config = dict(
    dataset='telescope images of galaxies (Galaxy Zoo DECaLS)',
    objective='epsilon',
    activation='leaky_relu',
    pixel_unshuffle=2,
    upsampling='pixel_shuffle',
    lr=0.0029,
    beta1=0.95,
    shampoo_beta=0.99,
    eps=1e-08,
    max_precond_dim=512,
    merge_dims=True,
    steps=20400,
    decay_fraction=0.3,
    warmup_steps=610,
    weight_decay=0.0,
)
Rows from block 3, named by matrix and row number. Rows with one number belong to one channel. Each number is 500 + 50 x the weight over its row's rms, rounded and kept within 0 to 999. All counts start at 0. Numbers have three digits each. After the name is the row's rms in percent of the matrix's.
# convs0: first 3x3 conv (model.mid.0.convs.0.weight, 256x256x3x3, standardized in use), inputs 72-79, a 3x3 kernel for each
# convs1: second 3x3 conv (model.mid.0.convs.1.weight, 256x256x3x3, standardized in use, transposed), outputs 72-79, a 3x3 kernel for each
convs0.0 088:496553530488442554474443445459536641570546489482502480478551534404430365428405568458477467380528507390411515487529528497431524514563611460494506504481497468546503526496562612423576546496427536472409460427366436441452
convs0.1 097:624563518644671568659648611498537471477468507427463508421511501473466567561517523575563529508571537426527496475491461435596522489561476484483493464461481486466482553489489543481373472542521537545526610454592593618574
convs0.2 093:487441449510538468508524506450452459492518465458449536466430478378533618494584441453350476452461482479424443504404418464471499487551517523497487484542511495521513454559547504387451486471404473511481531489522430498486
convs0.3 105:525530530522428477530491575581511444604436459570553469495605547468495490489438535474524434540467527480529508471578540560503524432440505484487466496474502458505511485569509539561538508580531540565547491516544484485521
convs0.4 092:500507480574481477502415460577568499509593474520436425467526518463458464511532368500575613552459434598505533518532534509470492500462532502441500479488506467471464520483566537391437558504535515515585539361484448448518
convs0.5 103:507498473441576510440475509504533552560477499474437554500592560532491538519406522483491486475449450456433421445492462502516554488505558497500512500504501499498492539528580481436458503403547480467447496562324504519526
convs0.6 109:496465490492533543449489479428468529537542470465450468462435428440575508484573573463560509444462458432487484459427515438335450461587577479496487488485494484505493518433479452438504547460457491492482495516471572460498
convs0.7 101:484498469515496574506482514550575443462519568495424488481493444570570598359392477540502458440416415568428390526503448438569480422480446480495502477499500492498497575682528558387537526464495464507580599480474445428557
convs0.8 076:527467468461421522471459386532508467452483432519545467418398581431639452496458513555377395336476412434431394458485439468547430501472457442491506500486509474477487494389549451424473466546591504542477483504482502472532
convs0.9 134:513527501505413404502464462556471544485580493449536449469528570489493558480555491509504535497430483498574441515476545520503525492531404512500498501510493502504498479475518411621497490491469441486520466496582517557524
convs0.10 100:539494449510473514516462539434529554401500513409390526463534488450512559464442476440534506463455455558499543510553512431505621504472480475488507486490513480496524576575433551400575450434544484444400496494479501539378
convs0.11 097:570519490523511484511526551609517604561446426519487444526504461499426502401410480482517489453469473500467436431480456445552478500480553519494498529513502502497491566454508309455533417428551420407393397450520519516421
convs0.12 089:503521521556506504565525531495513535440458462466549562517519512546522453468575505432462458504407403496387430449504528570473528502489484520527481473486522510487486502467426396464423511574586570487423493553442452531471
convs0.13 097:469491448446592525507537528605521428433450644517473494488546561657596384568453407528544560467498452539542457448443448471506487479456467519497509518497481484501504566577558462453390482406535470556611459592461512449429
convs0.14 119:575570579436574573517559559494574522424540491469425467552557539515468500489508452537497461520498526508471512522531506484570452525528437521504477506512510520520503550534455560461434533471466546437469538534474553560540
convs0.15 098:554545541499509514492514483573586512507497488500485531453474565532475527487590452523533502551574505532626558519561516504501506431540490507520495513510493505521480468505511525500537535512454351549480537464536474449572
convs0.16 084:485580509464488556527539525501469528469514449540515570445505525523442566480502513532462522491538521558512553493524519519540529459524498519525520505515518513529527489564540478505553442409557444550536413557537501518595
convs0.17 088:490449501468524524577564491478543413435507540530569494457501521453605547380514506515504486455508436473456464542520607591486502510441467504493493506487506488465511412409502480448562491472441398506468514503386483484413
convs0.18 102:530549493467439419468467443524491395415450524474488525543527500421503471472464421477490467530441534505546500472486474496488453512564494492508506517502476506490505513412433500460517487489403530517411490491569523454468
convs0.19 091:468534430488595477483470491514432537422554466485520499448370447442604543446513593563545426372553576533526458476459474489534400430457434504503507477484514488479498505562473464428569524608517488508458545283526563567492
convs0.20 107:468482506495502552537504508499450497463612443487426453478466517543664530487524474477440407439457464517464445545575433499528456438514452509495469489497490507504493426509626500513516509460473547576609487489598516430493
convs0.21 115:449557443513516472574497502457499535455508508502467476459489484465518463493489438442459520560552460503452516528411427545491493482503466541555513524523497512524528488477508584499513591482548473504465577501444431416437
convs0.22 120:481500483474386485522456434555504567486485554490493446514508510535489455467488515533588564430426603552562543446450510430513523416422548489511516517523489517525503386371452582503392480541399478470483509445554475442537
convs0.23 087:545499550522544563540496438488566472555576445522467458456494483459513551541512570475572447537583625568601530532505436472425489480530458485503492508518525508555524529422548497429472494462476524367429486492565396480574
convs0.24 120:515560572567563571454443470528582525567488496564434507533590518544503449472577451511565509460426539440511454515538488485528538504699465518504526532536521514522505578502498558450476593417368478449462530526507422498650
convs0.25 120:486527479502469536509605509505579508508495486464530480485568461515526493530482399483470442511461423509494514476536531418459476487476460504505505498536520510515508486487524488516492488526532491493513544519476515515408
convs0.26 085:535492496485478449558498497494498463531426451462422463557569575557569618556618508387499411496404415421448415494491536434347484446466531500495496483497483504500508543539509468422461448559566516431599553550542439563555
convs0.27 110:437528486411488545499492571498452468485446516530463462489472554402441592536523463398383510503437375564534482544472523529518380521538397472508487520505487493477482441512503479502476580454524404498417507504441549443528
convs0.28 112:474602508570535500510583561533603475598535598503429427454488545577443479540515480502495607579510491477429448517568505509403504526538550491478510495482480483501525547496548558485513433476560467417457545474566406465433
convs0.29 058:512489478553488479589492422604508457574548457496468634598515470472498436490539585540598623596595591622656697501549514504510459498447531502519493496510488559524503564550456581457497530455416508394479473516457480532569
convs0.30 048:433428433454467462466449449438583572546604623592529596494688553490628479418387508608601546608690593572593655507478503435482488470544506496520495496495478503514515500522398465519500452471504392430416419401474432471410
convs0.31 077:494535471554588449492531509464496453511538521526403422509584503495407548472411535483488544477542455589484546515500496464532504513492506500497504501495503491494498389469555351420451466466538591572559564531587538525547
convs0.32 149:483468504575471496524520505509497449481508513489478499521496528495537466459552485508509522424440546489493536452453512503574550506526491534525508482492496510506514467481547424509451500447559446428498462450488531487477
convs0.33 089:491520482505515484485425523423558452446506490600519495548574587519524479431593480583469375509443522432550547480476542556512595567580594501478515498494501489521572424469622509424548480448587578548412445494512370538491
convs0.34 121:523508516540479446529489552479572470452453458475510390495528539582447508502492501511529468531471492477460491459462493448500533552599505506515517511511519492480506430468530556615549464713523486568519548553501528461566
convs0.35 066:570444473555461432489476472505546508523536533551546514514557537461535536450522544523544470596514588450536579504468520551533467457473518535470497493466482497474467487575541437448493514500567452525481504441525526477466
convs0.36 088:530520473525518500558507515501572581545547533454476496503471591501572457531536527469506438447560472460409395645604484597460439541489461543502524495500505506502512518482506360490529386580539440495654461678475484528445
convs0.37 090:510523564527597514509534532454505539542454557444455568487413480550519451482421439561515545582506490518541490477463465502463414450483467519477430510514490523522461484478590426476482496432647563532513454499500384461646
convs0.38 064:529484485506434507535549487569497508482487503558516479576536446558531406539639530515523377495614322424668390483486499533530475552528510512501512506490517506488504450512505542497547482517526531476532458491530463468481
convs0.39 094:545495523414517488489418522526585465464392402454543430509480463512476447465494503530548455516450516531502434527464490539554484453552474489507493507543511514535509517421448636576518511538473512491486454562471491382465
convs0.40 134:557461438501530553515565541477500543526520500539544579465498508466538516489495514475464362522419500499466501479450459525517489518534462504506494492501508501453475523493456497484544505660661488454490531445423518577566
convs1.0 078:533522483491488447490517518466411448514567514475510544475564507627575502443537472525564532506471538515506464490473446558524445543471488448527512585538584428471571492504513413494477534409479480503445486511469580463432
convs1.1 098:464505425462517475526512505541452522531447524410396471514499498408446430452514484519508441525479501511492449512473507499489563554575565475463488487486490522516544516450580489535506508538501502430419452494489432429458
convs1.2 086:546540479529485443523540465507550458498540508470497526562476453378433617476535529511553516418502495519474504473487520505494509541513493516421509468555564488501473571527561453555419518481462501472541426489498550544529
convs1.3 094:519510559511506530502517550550451441450470500545540504520515374561556637521470541577538483531590578574518493491442500452351493570464582450556461538579552525516513528506474597425509581453430465557583487488532477471496
convs1.4 088:523483578571509506586512516544506473461481573474526546659450454515591589581619509491571463560602606400424484430402554462495469534566501521498520417510548490535468509396444598551444523425523457525473477553415431547573
convs1.5 107:523509511595585443456521540527465446552444464460438437488447486408487419501452368470543467506431504539570517523475485467502517479533508539556566482465544524526524544489528377460443468453512480490474541498506486508573
convs1.6 109:551573522541535593531577482531480564514498522590433549500469595493473549542458482482494477494519490528537564499498453453518539488552547431528522508532530480449468456471441391442424462525444473441443467546615485633554
convs1.7 099:529460544441487484552576523493575609486481519514485485560554474489492377580577562460562374441518520473464434555466524479420389520493440440480490535480549568492559486492495493492454499375437493493525481581542471446483
convs1.8 067:515473496456607478529561460542564468550458581583562507548477504545388470382486525510491525486523496443469436449537461531488362498518423555509400513539501428528555478480510539608500582523474468487510470461541595416444
convs1.9 139:442498518522566521591496592509385468432503428550506475428523518465469514546492508477490472476567498442523526524615519395495482558514482451524511449622503483532503528572491593508436494455483516434476550480477439425508
convs1.10 104:418426415483526563592530505487566507443479588480511483540605449483575467478533525511448385495475467455562472544474510576451602523422525452466486524532484518498501532607531453580477585459412594504468495496426599604511
convs1.11 091:541528568484519542508521545539442489520442405492502411492473484536438522609573534531528544561546537511527452520453455385396428426515592553458544514459468533451454412437514442415535514478493541494574516483627597482496
convs1.12 090:503524575573640593574574533496490489545582555519470507447476536465440561460528557511568570514465522392452518554500517506594538539555531448514523533595533489481465504447455433457450409543547507492422471476519445495511
convs1.13 098:559471518432493558487522522460532477520460530482541461502537563485541482525525488563611464546531541420386443418494489437439494497598520554458440440458515467474559615534493451381486554637530480499545466474500456455504
convs1.14 128:531575445523609541540435481477553603482461599473475481464553561575506520513472411458447457456498538516524435487530534606372483542562471489430557469451471543499492596448472587588603483471554511481439518555490472516538
convs1.15 097:504496466421449462449478462503574509475412454526540493512476592438502453466511514469489448405416473499524496485355538449519462525526540470481517404429548512486574596509495528563596438402543544491547490567517545509601
convs1.16 094:471547536538529458536466574484503416521465573487509495514462471500502465519474495548406565490509491531475534503530516529465442473466471527553532461475466524499477467501485513537587529527573422509529502473558540517492
convs1.17 085:515547523579475527503434430514520426429516506505531540507474532453493553614424535553511507549461532552540537570462478590493471473356347493548555521535512482494477504474499476478582438473516506509408503465498462557500
convs1.18 101:563581588537451533503576465612530444496577462534479493540520553535431453556431459588552534488554462479435503440422485454467552531604531574597513532391581468499449556523463463492497531557578469549569487463540493471534
convs1.19 102:515415448460539476511540468556522561456500461424561452565532618618307539553533604568481415425441595531490473450449483609491498563565455486487529438480506481475403526375508565623488482545440496537568479584481521501515
convs1.20 102:459475460463442549476421475522494491572466565539539473559500514494425519465482504521553502506573388493491547462484543496523578526555511501484525589496538549555434458486511454438470436465483492431504530474542468455546
convs1.21 108:535537424539573481507491455439480489375554528431511502464483497521530602475622539485511524477570547475452459475460413533383487487530605502512583548489477509399439545593485582467487574440652582539465496551465494478521
convs1.22 119:503497600574455506493417545529556594470589510503567530458542497510524623551513645549501557494532617509480450490434483520476473459585524469521470493485485539469519493345493555569550475582590455596442524561506529467468
convs1.23 087:576541433566473494522512474484435432540512499464511576413483490421430509502522516471423483442477498521448503539496508585519461515504504481556502550609620567562646442462473411484559488471529447540473417504428563497528
convs1.24 139:539530439479537406489435481434532459442456430516471401514502555511387401470487398539524610540509531540524504446422451475462521529517573483452552494466514432491479557596559495595483554501497508512557481477463444497433
convs1.25 115:462505570460457492444568555495600476500550522534508557540444450503666506517411492516525489487470469522511515449559551522599559516522482555386533555391484511477431436473520479536503565599536522472553582566450471573486
convs1.26 088:544495539532535422515538573492484546469482585511539578544478509420540485563518461453406489463421480528589475455488605532625573442481546494435601403596560455552531444452496565427405552400345501563456543560421447524525
convs1.27 100:554479568494495564458512480558513445475554550504588491564482437502438587533526437456430506561501571500592529493572465461490556516432429440622464521531515529482494465590520467585482479489526515475543519488429563498571
convs1.28 106:426521515489486464532437496470520436527501546459456475541536421459610400585547558501549500458435486391413427450530466497504473604578499444407535507497527455498547579522490516605572420481473589545558481514501466486477
convs1.29 053:468427454500525500546537439458512514530531487549553543452482468534458476578553454500473420513458479509454446455436479527386481524515388438383509444498529539406515511489534455485530537478451482586507479564488472498457
convs1.30 045:493545524483508494453453519490553527449515532442483627475540417466427433531445583571531505450495535520465514436380435526542420473487465479467452508572636491529524434521536436413486591469543503477508437559513508447503
convs1.31 083:425537461544489481515579456569495565470468460517472433520536490414487524480459497451520455479552590575535547426513514570497509501552549594554551605456482534536440456428455478478481413495454543488535485465483483593426
convs1.32 153:527569530461569548564460418537504479560563481458464471521470468549508461490543469489543534520550554523468564567436535534392535526458501527596594578507543466611590473473455564564508474522485492469457503477546497501451
convs1.33 077:455515482476542475462529575556573449595439530486417455531474510591593439551533417512491550514535509556400475394415489534458463517494555531459506582540490498463485344529486484495573538525424538434521531554466583450419
convs1.34 126:524406428501471546500575552515465526507515492458520466537426517468583478539473510484506478537405466504522490377510534447432472536516536484526428528527494482435396443531590498589499560452447523491563499468394504483530
convs1.35 058:463529493463525524426509477484461450501465520434462561406365395453546449574452523514462545478435517558531521475527505488533405470430423451466394454475503516527513480511480490462444506558545559499430432476355439539415
convs1.36 083:481447509502571447514436452446483536487513437436447494417562471526498539451608507534577507509502600573507499517522500472477505584534584501521516492402560494540538487571577578515566525464453547427452522408488424521516
convs1.37 076:504503464520418416495495532429458456519506490468492493547595494510517483565559451491465468511539508497432392517428536563404548546466494591545489518463486587517523393512481607632482584556532407555543560484501487436509
convs1.38 096:472464533513432528538489481435582530412508450504488456418558550411531448583505536484619527494660553484604395615476434585454462476477476507441488457602481511543547486542561446574451495553562519456519548457466580499502
convs1.39 113:483432540537496585509504533566495498517542578453525513527544520471492423459495509540398483484368411478406458457587542540626502563474486541490497560516456535393430520468462504490507490564545463492538482489553481448466
convs1.40 124:537557596474579505442478572578666466547561563498532487444615529556509477442504512538520498611613563502428439347384607456498446498651464527430490468391460542511472454560461521604547544591556502544502399439533498464497