A small image diffusion model, trained from scratch: arch unet.
Rows from block 5 of a small image diffusion model, named by matrix and row number. Rows with one number belong to one channel. Each number is 50 + 15 x the weight over its row's rms, rounded and kept within 0 to 99. All counts start at 0. After the name is the row's rms in percent of the matrix's.
Before each channel's rows are labels from the 100 images, of 14976 (inputs lightly noised), where the channel reaches its highest value: "strongest on" is what is common among them. Only what is clearly more common there than usual is listed. The data: telescope images of galaxies (Galaxy Zoo DECaLS). In brackets: how many of the 100.
# convs0: first 3x3 conv (model.mid.2.convs.0.weight, 256x256x3x3, standardized in use, each kernel summed), inputs 128-255
# convs1: second 3x3 conv (model.mid.2.convs.1.weight, 256x256x3x3, standardized in use, transposed, each kernel summed), outputs 128-255

strongest on: edge-on disk: yes (26)
convs0.119 084:47 73 53 37 52 35 45 52 49 39 72 36 53 45 52 32 25 30 45 42 39 49 57 43 39 50 53 99 38 48 67 28 60 55 47 44 19 34 24 84 24 77 44 61 48 71 46 47 44 45 70 27 40 99 48 28 46 52 80 33 41 70 62 69 79 67 53 37 68 33 49 52 27 48 60 59 52 46 57 38 66 48 65 45 38 43 60 43 73 42 41 41 68 39 46 48 59 49 42 41 52 48 64 62 66 42 28 40 76 64 65 62 52 24 37 85 51 67 60 56 62 66 46 68 75 36 47 55
convs1.119 070:49 46 31 65 52 49 62 37 52 51 48 64 30 52 26 62 72 58 51 55 62 46 36 38 65 38 48 57 39 35 49 27 30 58 26 69 56 65 73 46 31 21 63 35 68 41 56 51 62 69 26 75 60 36 66 40 61 59 50 54 69 47 47 42 47 63 66 32 47 48 22 41 61 31 35 49 47 56 37 39 25 53 54 72 34 42 46 73 29 59 58 34 54 37 67 64 59 39 43 61 67 49 69 50 70 64 69 25 19 47 41 27 68 71 71 40 78 53 39 30 62 44 40 28 44 59 57 30

strongest on: edge-on disk: yes (26)
convs0.131 115:38 47 40 69 61 47 60 41 68 56 34 53 31 52 65 41 44 20 40 39 38 45 21 43 45 44 59 17 55 63 65 38 47 47 47 55 70 44 39 71 39 77 36 47 34 17 31 50 30 41 71 63 43 61 66 31 51 34 69 59 36 57 32 56 44 46 43 29 48 45 64 70 47 69 49 40 67 67 45 67 71 61 34 43 35 61 56 52 43 63 45 64 65 31 47 48 36 38 48 86 50 44 14 45 54 46 76 44 49 41 33 38 39 24 37 48 55 35 37 44 71 22 40 44 53 46 57 61
convs1.131 107:67 98 46 44 44 35 61 66 31 61 73 51 68 47 37 56 55 49 47 61 38 64 70 60 43 47 29 43 61 43 60 60 41 58 70 10 43 83 43 33 75 23 64 35 55 57 53 51 54 58 54 48 38 75 74 39 42 22 50 31 39 61 45 47 58 45 63 50 50 59 39 43 71 54 40 57 24 45 65 48 39 43 35 38 60 42 45 43 28 42 64 24 47 81 38 28 39 56 31 26 67 50 62 71 33 83 48 57 63 72 64 38 50 36 58 40 50 63 48 60 44 71 55 48 71 41 23 28

strongest on: shape: featured or disk (92); edge-on disk: no (90); spiral arms: yes (85)
convs0.143 092:45 52 27 29 70 43 61 32 62 44 66 65 52 55 44 54 74 34 50 41 49 49 31 52 52 44 36 50 42 59 63 53 31 48 47 41 59 41 58 38 56 38 48 39 44 47 59 16 54 47 41 46 62 31 61 99 51 61 54 46 38 40 18 36 67 46 61 47 47 81 71 69 57 71 32 29 40 22 14 53 41 53 56 47 53 49 43 63 48 52 48 33 39 69 55 64 50 62 37 67 51 56 07 82 67 46 57 95 45 70 69 65 50 72 64 69 51 46 39 40 28 53 29 67 63 59 75 23
convs1.143 104:47 57 66 51 44 49 52 38 23 40 44 71 65 44 74 54 56 65 45 53 44 59 49 30 68 63 64 63 63 63 52 47 24 41 53 70 34 52 59 35 67 51 61 78 64 38 50 42 63 47 78 39 56 57 65 39 64 55 54 73 64 47 56 55 35 54 80 39 62 34 19 46 67 57 52 42 63 63 49 33 39 55 43 59 50 71 72 32 49 56 42 35 67 37 56 63 49 50 55 41 40 60 39 46 59 47 49 45 54 54 37 06 51 42 57 77 33 78 55 26 47 26 32 65 50 50 38 78

strongest on: edge-on disk: no (57); spiral arms: yes (48)
convs0.91 091:59 32 53 47 39 46 61 37 52 41 33 61 57 70 66 30 47 98 57 59 64 59 40 51 57 37 77 62 56 48 53 49 54 47 43 61 56 81 29 32 53 35 57 84 57 48 54 57 64 69 41 50 63 28 35 36 45 47 56 00 51 52 63 45 47 59 65 41 49 46 74 48 25 43 57 22 53 69 80 48 68 36 32 48 56 54 40 55 65 23 76 48 49 59 52 56 46 47 55 74 37 55 56 64 66 65 45 25 40 24 44 91 64 73 80 36 30 17 44 54 63 39 50 46 26 49 32 57
convs1.91 083:53 32 72 44 67 61 40 22 55 33 46 56 55 57 52 72 77 32 42 52 29 44 54 41 53 28 28 51 59 67 55 41 59 37 44 53 67 41 44 64 38 36 62 40 53 43 54 54 76 57 43 57 38 58 66 38 61 52 67 90 29 33 38 55 82 33 45 56 56 28 28 57 48 37 54 43 58 65 81 41 43 52 63 57 58 35 76 38 25 42 43 35 74 39 44 86 59 36 31 40 48 48 66 47 54 54 40 50 37 58 67 36 69 69 54 39 88 70 33 42 44 55 54 42 29 55 65 62

strongest on: shape: featured or disk (71); spiral arms: yes (39); edge-on disk: yes (25)
convs0.249 094:38 23 30 50 64 79 58 70 48 45 65 33 56 47 13 39 68 72 54 35 38 34 39 71 36 48 63 68 44 49 35 39 36 36 50 68 58 62 66 71 38 33 42 36 27 60 36 46 48 37 38 57 61 28 77 63 52 44 42 38 39 59 35 59 55 77 42 33 31 57 61 53 34 46 33 29 56 43 16 51 41 44 42 39 43 39 26 39 54 30 66 44 58 44 64 62 30 57 34 53 39 58 76 59 37 53 55 53 39 74 66 63 67 62 49 64 54 43 52 53 56 39 32 48 62 47 60 35
convs1.249 098:48 69 59 50 42 51 25 51 56 46 40 44 54 32 87 53 38 57 37 53 52 57 54 28 56 77 51 74 64 47 59 61 47 58 53 43 43 54 29 71 84 99 46 66 58 52 62 57 32 66 64 59 69 61 25 36 58 54 71 53 39 42 44 42 52 65 50 50 31 54 27 49 42 83 56 36 75 28 64 36 58 77 46 51 39 71 60 45 69 60 44 57 50 34 41 44 25 61 48 55 70 67 37 35 44 56 50 65 43 40 15 22 52 29 42 37 28 52 63 37 50 41 40 59 56 66 45 64

strongest on: edge-on disk: no (67); spiral arms: yes (61); spiral winding: tight (39)
convs0.195 093:49 40 44 41 12 72 39 23 59 54 41 60 42 45 30 49 52 50 56 48 52 51 73 46 47 51 36 56 51 45 89 62 49 45 44 39 65 56 29 46 55 68 47 51 55 38 56 39 77 49 36 55 60 40 67 41 46 56 70 44 29 38 42 66 42 69 45 61 34 56 46 73 13 51 37 57 61 45 50 76 41 63 53 53 60 70 43 49 23 38 34 26 66 66 28 71 44 54 39 33 67 57 41 45 75 50 37 35 79 55 25 49 71 52 50 52 48 40 44 50 43 07 38 43 50 51 44 47
convs1.195 092:64 58 29 47 57 44 55 75 52 42 31 49 41 40 89 56 42 70 42 44 23 48 27 32 60 50 52 27 56 38 42 45 39 35 61 37 48 41 52 60 31 19 37 80 60 46 36 53 38 65 27 14 58 50 38 47 29 59 55 63 20 66 37 45 40 21 41 31 26 49 46 38 52 39 45 41 40 45 45 60 42 40 32 57 35 55 50 59 70 25 72 41 42 61 44 51 52 60 50 55 34 64 32 56 57 27 30 58 40 54 53 54 47 18 57 42 54 33 40 36 45 44 33 51 88 45 59 44

strongest on: edge-on disk: no (98); spiral arms: yes (90); bulge size: small (68)
convs0.214 087:52 40 70 36 62 75 61 62 45 59 57 64 74 60 49 41 52 33 53 41 45 62 38 49 47 35 67 77 45 70 35 46 51 44 58 81 37 48 59 66 65 58 48 52 38 44 63 45 37 51 58 14 57 55 40 44 36 49 30 48 36 22 30 60 76 65 55 51 67 69 51 84 53 47 45 64 63 60 36 52 90 59 28 46 51 34 18 44 37 42 35 53 24 77 56 41 59 35 15 65 78 52 20 33 45 65 20 44 79 33 57 60 76 37 39 62 62 52 40 50 49 81 57 47 59 65 39 69
convs1.214 096:61 71 23 54 71 25 37 28 53 58 38 55 33 50 46 51 57 50 42 60 49 38 50 62 48 46 84 48 24 28 42 39 49 42 32 42 89 51 42 51 49 61 26 27 58 70 63 70 42 44 52 50 52 44 61 47 64 79 39 32 53 53 37 51 38 66 49 51 11 50 49 23 56 66 76 24 54 63 44 58 26 45 57 46 44 57 17 73 84 58 46 49 52 46 43 38 48 64 68 59 55 70 65 67 45 27 80 41 27 47 66 09 52 79 60 42 55 60 39 60 31 30 39 65 78 52 63 33

strongest on: edge-on disk: no (95); shape: featured or disk (95); spiral arms: yes (93)
convs0.137 080:51 53 58 30 48 56 50 42 69 39 46 62 50 42 63 30 32 77 27 49 45 46 57 41 48 52 55 38 62 52 48 53 45 66 55 34 66 64 56 27 80 71 48 38 46 24 55 45 32 54 46 50 54 72 72 43 56 40 40 40 47 28 44 30 32 56 47 76 36 27 41 65 32 55 55 64 77 48 54 41 67 60 51 46 57 45 54 45 39 55 39 41 52 38 36 27 56 31 34 60 56 42 46 51 36 40 55 24 52 53 57 66 47 55 57 43 24 32 47 56 23 75 46 24 65 17 28 71
convs1.137 077:42 67 36 68 46 59 43 27 25 52 60 45 50 58 38 48 37 57 77 51 66 58 51 72 56 08 53 48 41 61 31 50 50 68 62 45 60 45 49 34 68 35 47 09 66 85 53 62 60 50 60 42 49 48 56 29 46 37 38 36 61 57 40 59 61 43 38 67 75 44 68 60 43 43 35 37 55 44 66 50 44 32 63 33 31 65 60 52 34 24 55 69 50 56 30 63 00 50 34 38 65 42 74 57 46 76 52 65 42 50 56 41 42 49 57 43 66 56 35 52 58 36 36 33 44 72 37 37

strongest on: edge-on disk: no (83); shape: featured or disk (83); spiral arms: yes (72)
convs0.134 110:66 55 43 61 42 63 56 50 19 52 55 29 34 53 44 32 44 42 73 56 64 60 33 55 58 37 59 42 50 24 65 78 44 41 35 42 38 65 73 11 46 57 65 63 58 68 47 31 18 58 48 56 44 23 24 29 40 40 54 57 38 04 51 51 59 41 58 74 58 42 33 14 48 45 25 57 78 39 35 71 53 50 49 53 60 38 40 56 34 27 62 53 53 58 50 54 38 48 43 62 20 61 55 43 30 57 58 56 28 55 99 62 39 50 43 41 43 39 59 56 67 50 32 69 26 24 65 63
convs1.134 111:48 60 32 35 39 12 43 68 41 48 68 71 45 56 36 59 32 31 32 37 66 56 63 45 42 67 50 17 59 65 32 09 75 40 45 36 45 64 53 49 52 30 42 47 81 48 42 30 52 34 44 54 50 81 51 75 26 45 43 58 36 58 61 61 56 36 67 47 41 36 41 82 46 51 27 38 56 38 39 72 40 64 32 50 43 58 48 64 42 18 45 42 45 55 33 55 63 56 52 34 67 64 53 51 47 48 42 45 58 33 53 37 49 39 40 56 54 61 35 47 23 57 48 80 40 52 33 51

strongest on: edge-on disk: no (56); spiral arms: yes (46)
convs0.111 102:64 54 52 60 65 76 63 65 32 54 40 52 49 34 38 59 51 39 61 59 62 63 56 44 60 73 66 65 56 50 66 94 54 47 58 27 45 34 27 76 32 54 58 80 62 40 31 48 49 51 44 37 69 41 77 69 53 35 48 68 31 24 18 65 58 55 63 59 53 45 43 59 37 28 44 60 58 52 44 30 37 75 65 48 64 39 57 41 68 49 65 72 65 64 45 33 50 66 68 41 51 59 46 57 35 53 33 64 72 48 31 62 67 87 59 32 50 69 55 39 72 49 52 32 37 33 52 40
convs1.111 095:67 60 58 63 49 34 29 64 56 45 48 55 46 79 66 58 37 43 60 33 43 55 34 58 56 53 26 39 44 50 40 34 42 57 55 68 58 42 37 36 56 30 36 38 50 48 47 51 54 30 65 43 44 31 57 70 29 56 49 48 63 52 66 28 61 50 59 52 51 49 52 80 62 51 53 39 37 50 32 36 53 43 37 50 70 52 42 18 38 24 25 71 51 66 39 22 29 59 53 15 74 65 52 34 77 54 26 45 70 53 55 57 54 48 40 67 53 58 49 65 61 66 44 88 63 58 79 27

strongest on: shape: featured or disk (74); edge-on disk: no (66); spiral arms: yes (61)
convs0.11 081:67 73 55 55 40 45 58 50 55 36 56 45 56 33 63 34 46 38 72 64 70 65 64 45 60 65 34 88 47 68 56 64 23 49 44 47 43 17 47 16 48 58 46 54 58 61 48 54 45 59 52 40 54 67 46 33 54 57 42 95 45 62 52 26 62 71 53 77 74 49 63 47 54 59 50 36 93 56 46 67 32 63 41 51 45 42 41 52 53 50 36 58 30 40 47 15 51 43 62 40 47 52 56 43 41 49 54 62 47 31 45 43 53 25 51 51 59 49 53 52 63 62 63 44 36 38 41 26
convs1.11 076:49 56 46 64 59 43 64 52 41 58 48 61 59 60 35 65 50 34 60 54 32 32 56 55 45 23 38 43 30 58 65 66 50 36 45 49 52 40 64 56 44 21 63 52 42 32 49 50 60 16 54 46 42 49 72 67 46 44 59 49 41 50 46 50 68 79 55 27 60 43 84 64 48 42 59 68 68 49 42 44 65 52 71 31 65 57 44 64 26 56 42 57 77 60 43 47 33 58 52 67 54 47 51 63 65 58 77 34 69 32 54 58 66 68 39 43 66 74 34 80 89 73 26 42 57 53 45 24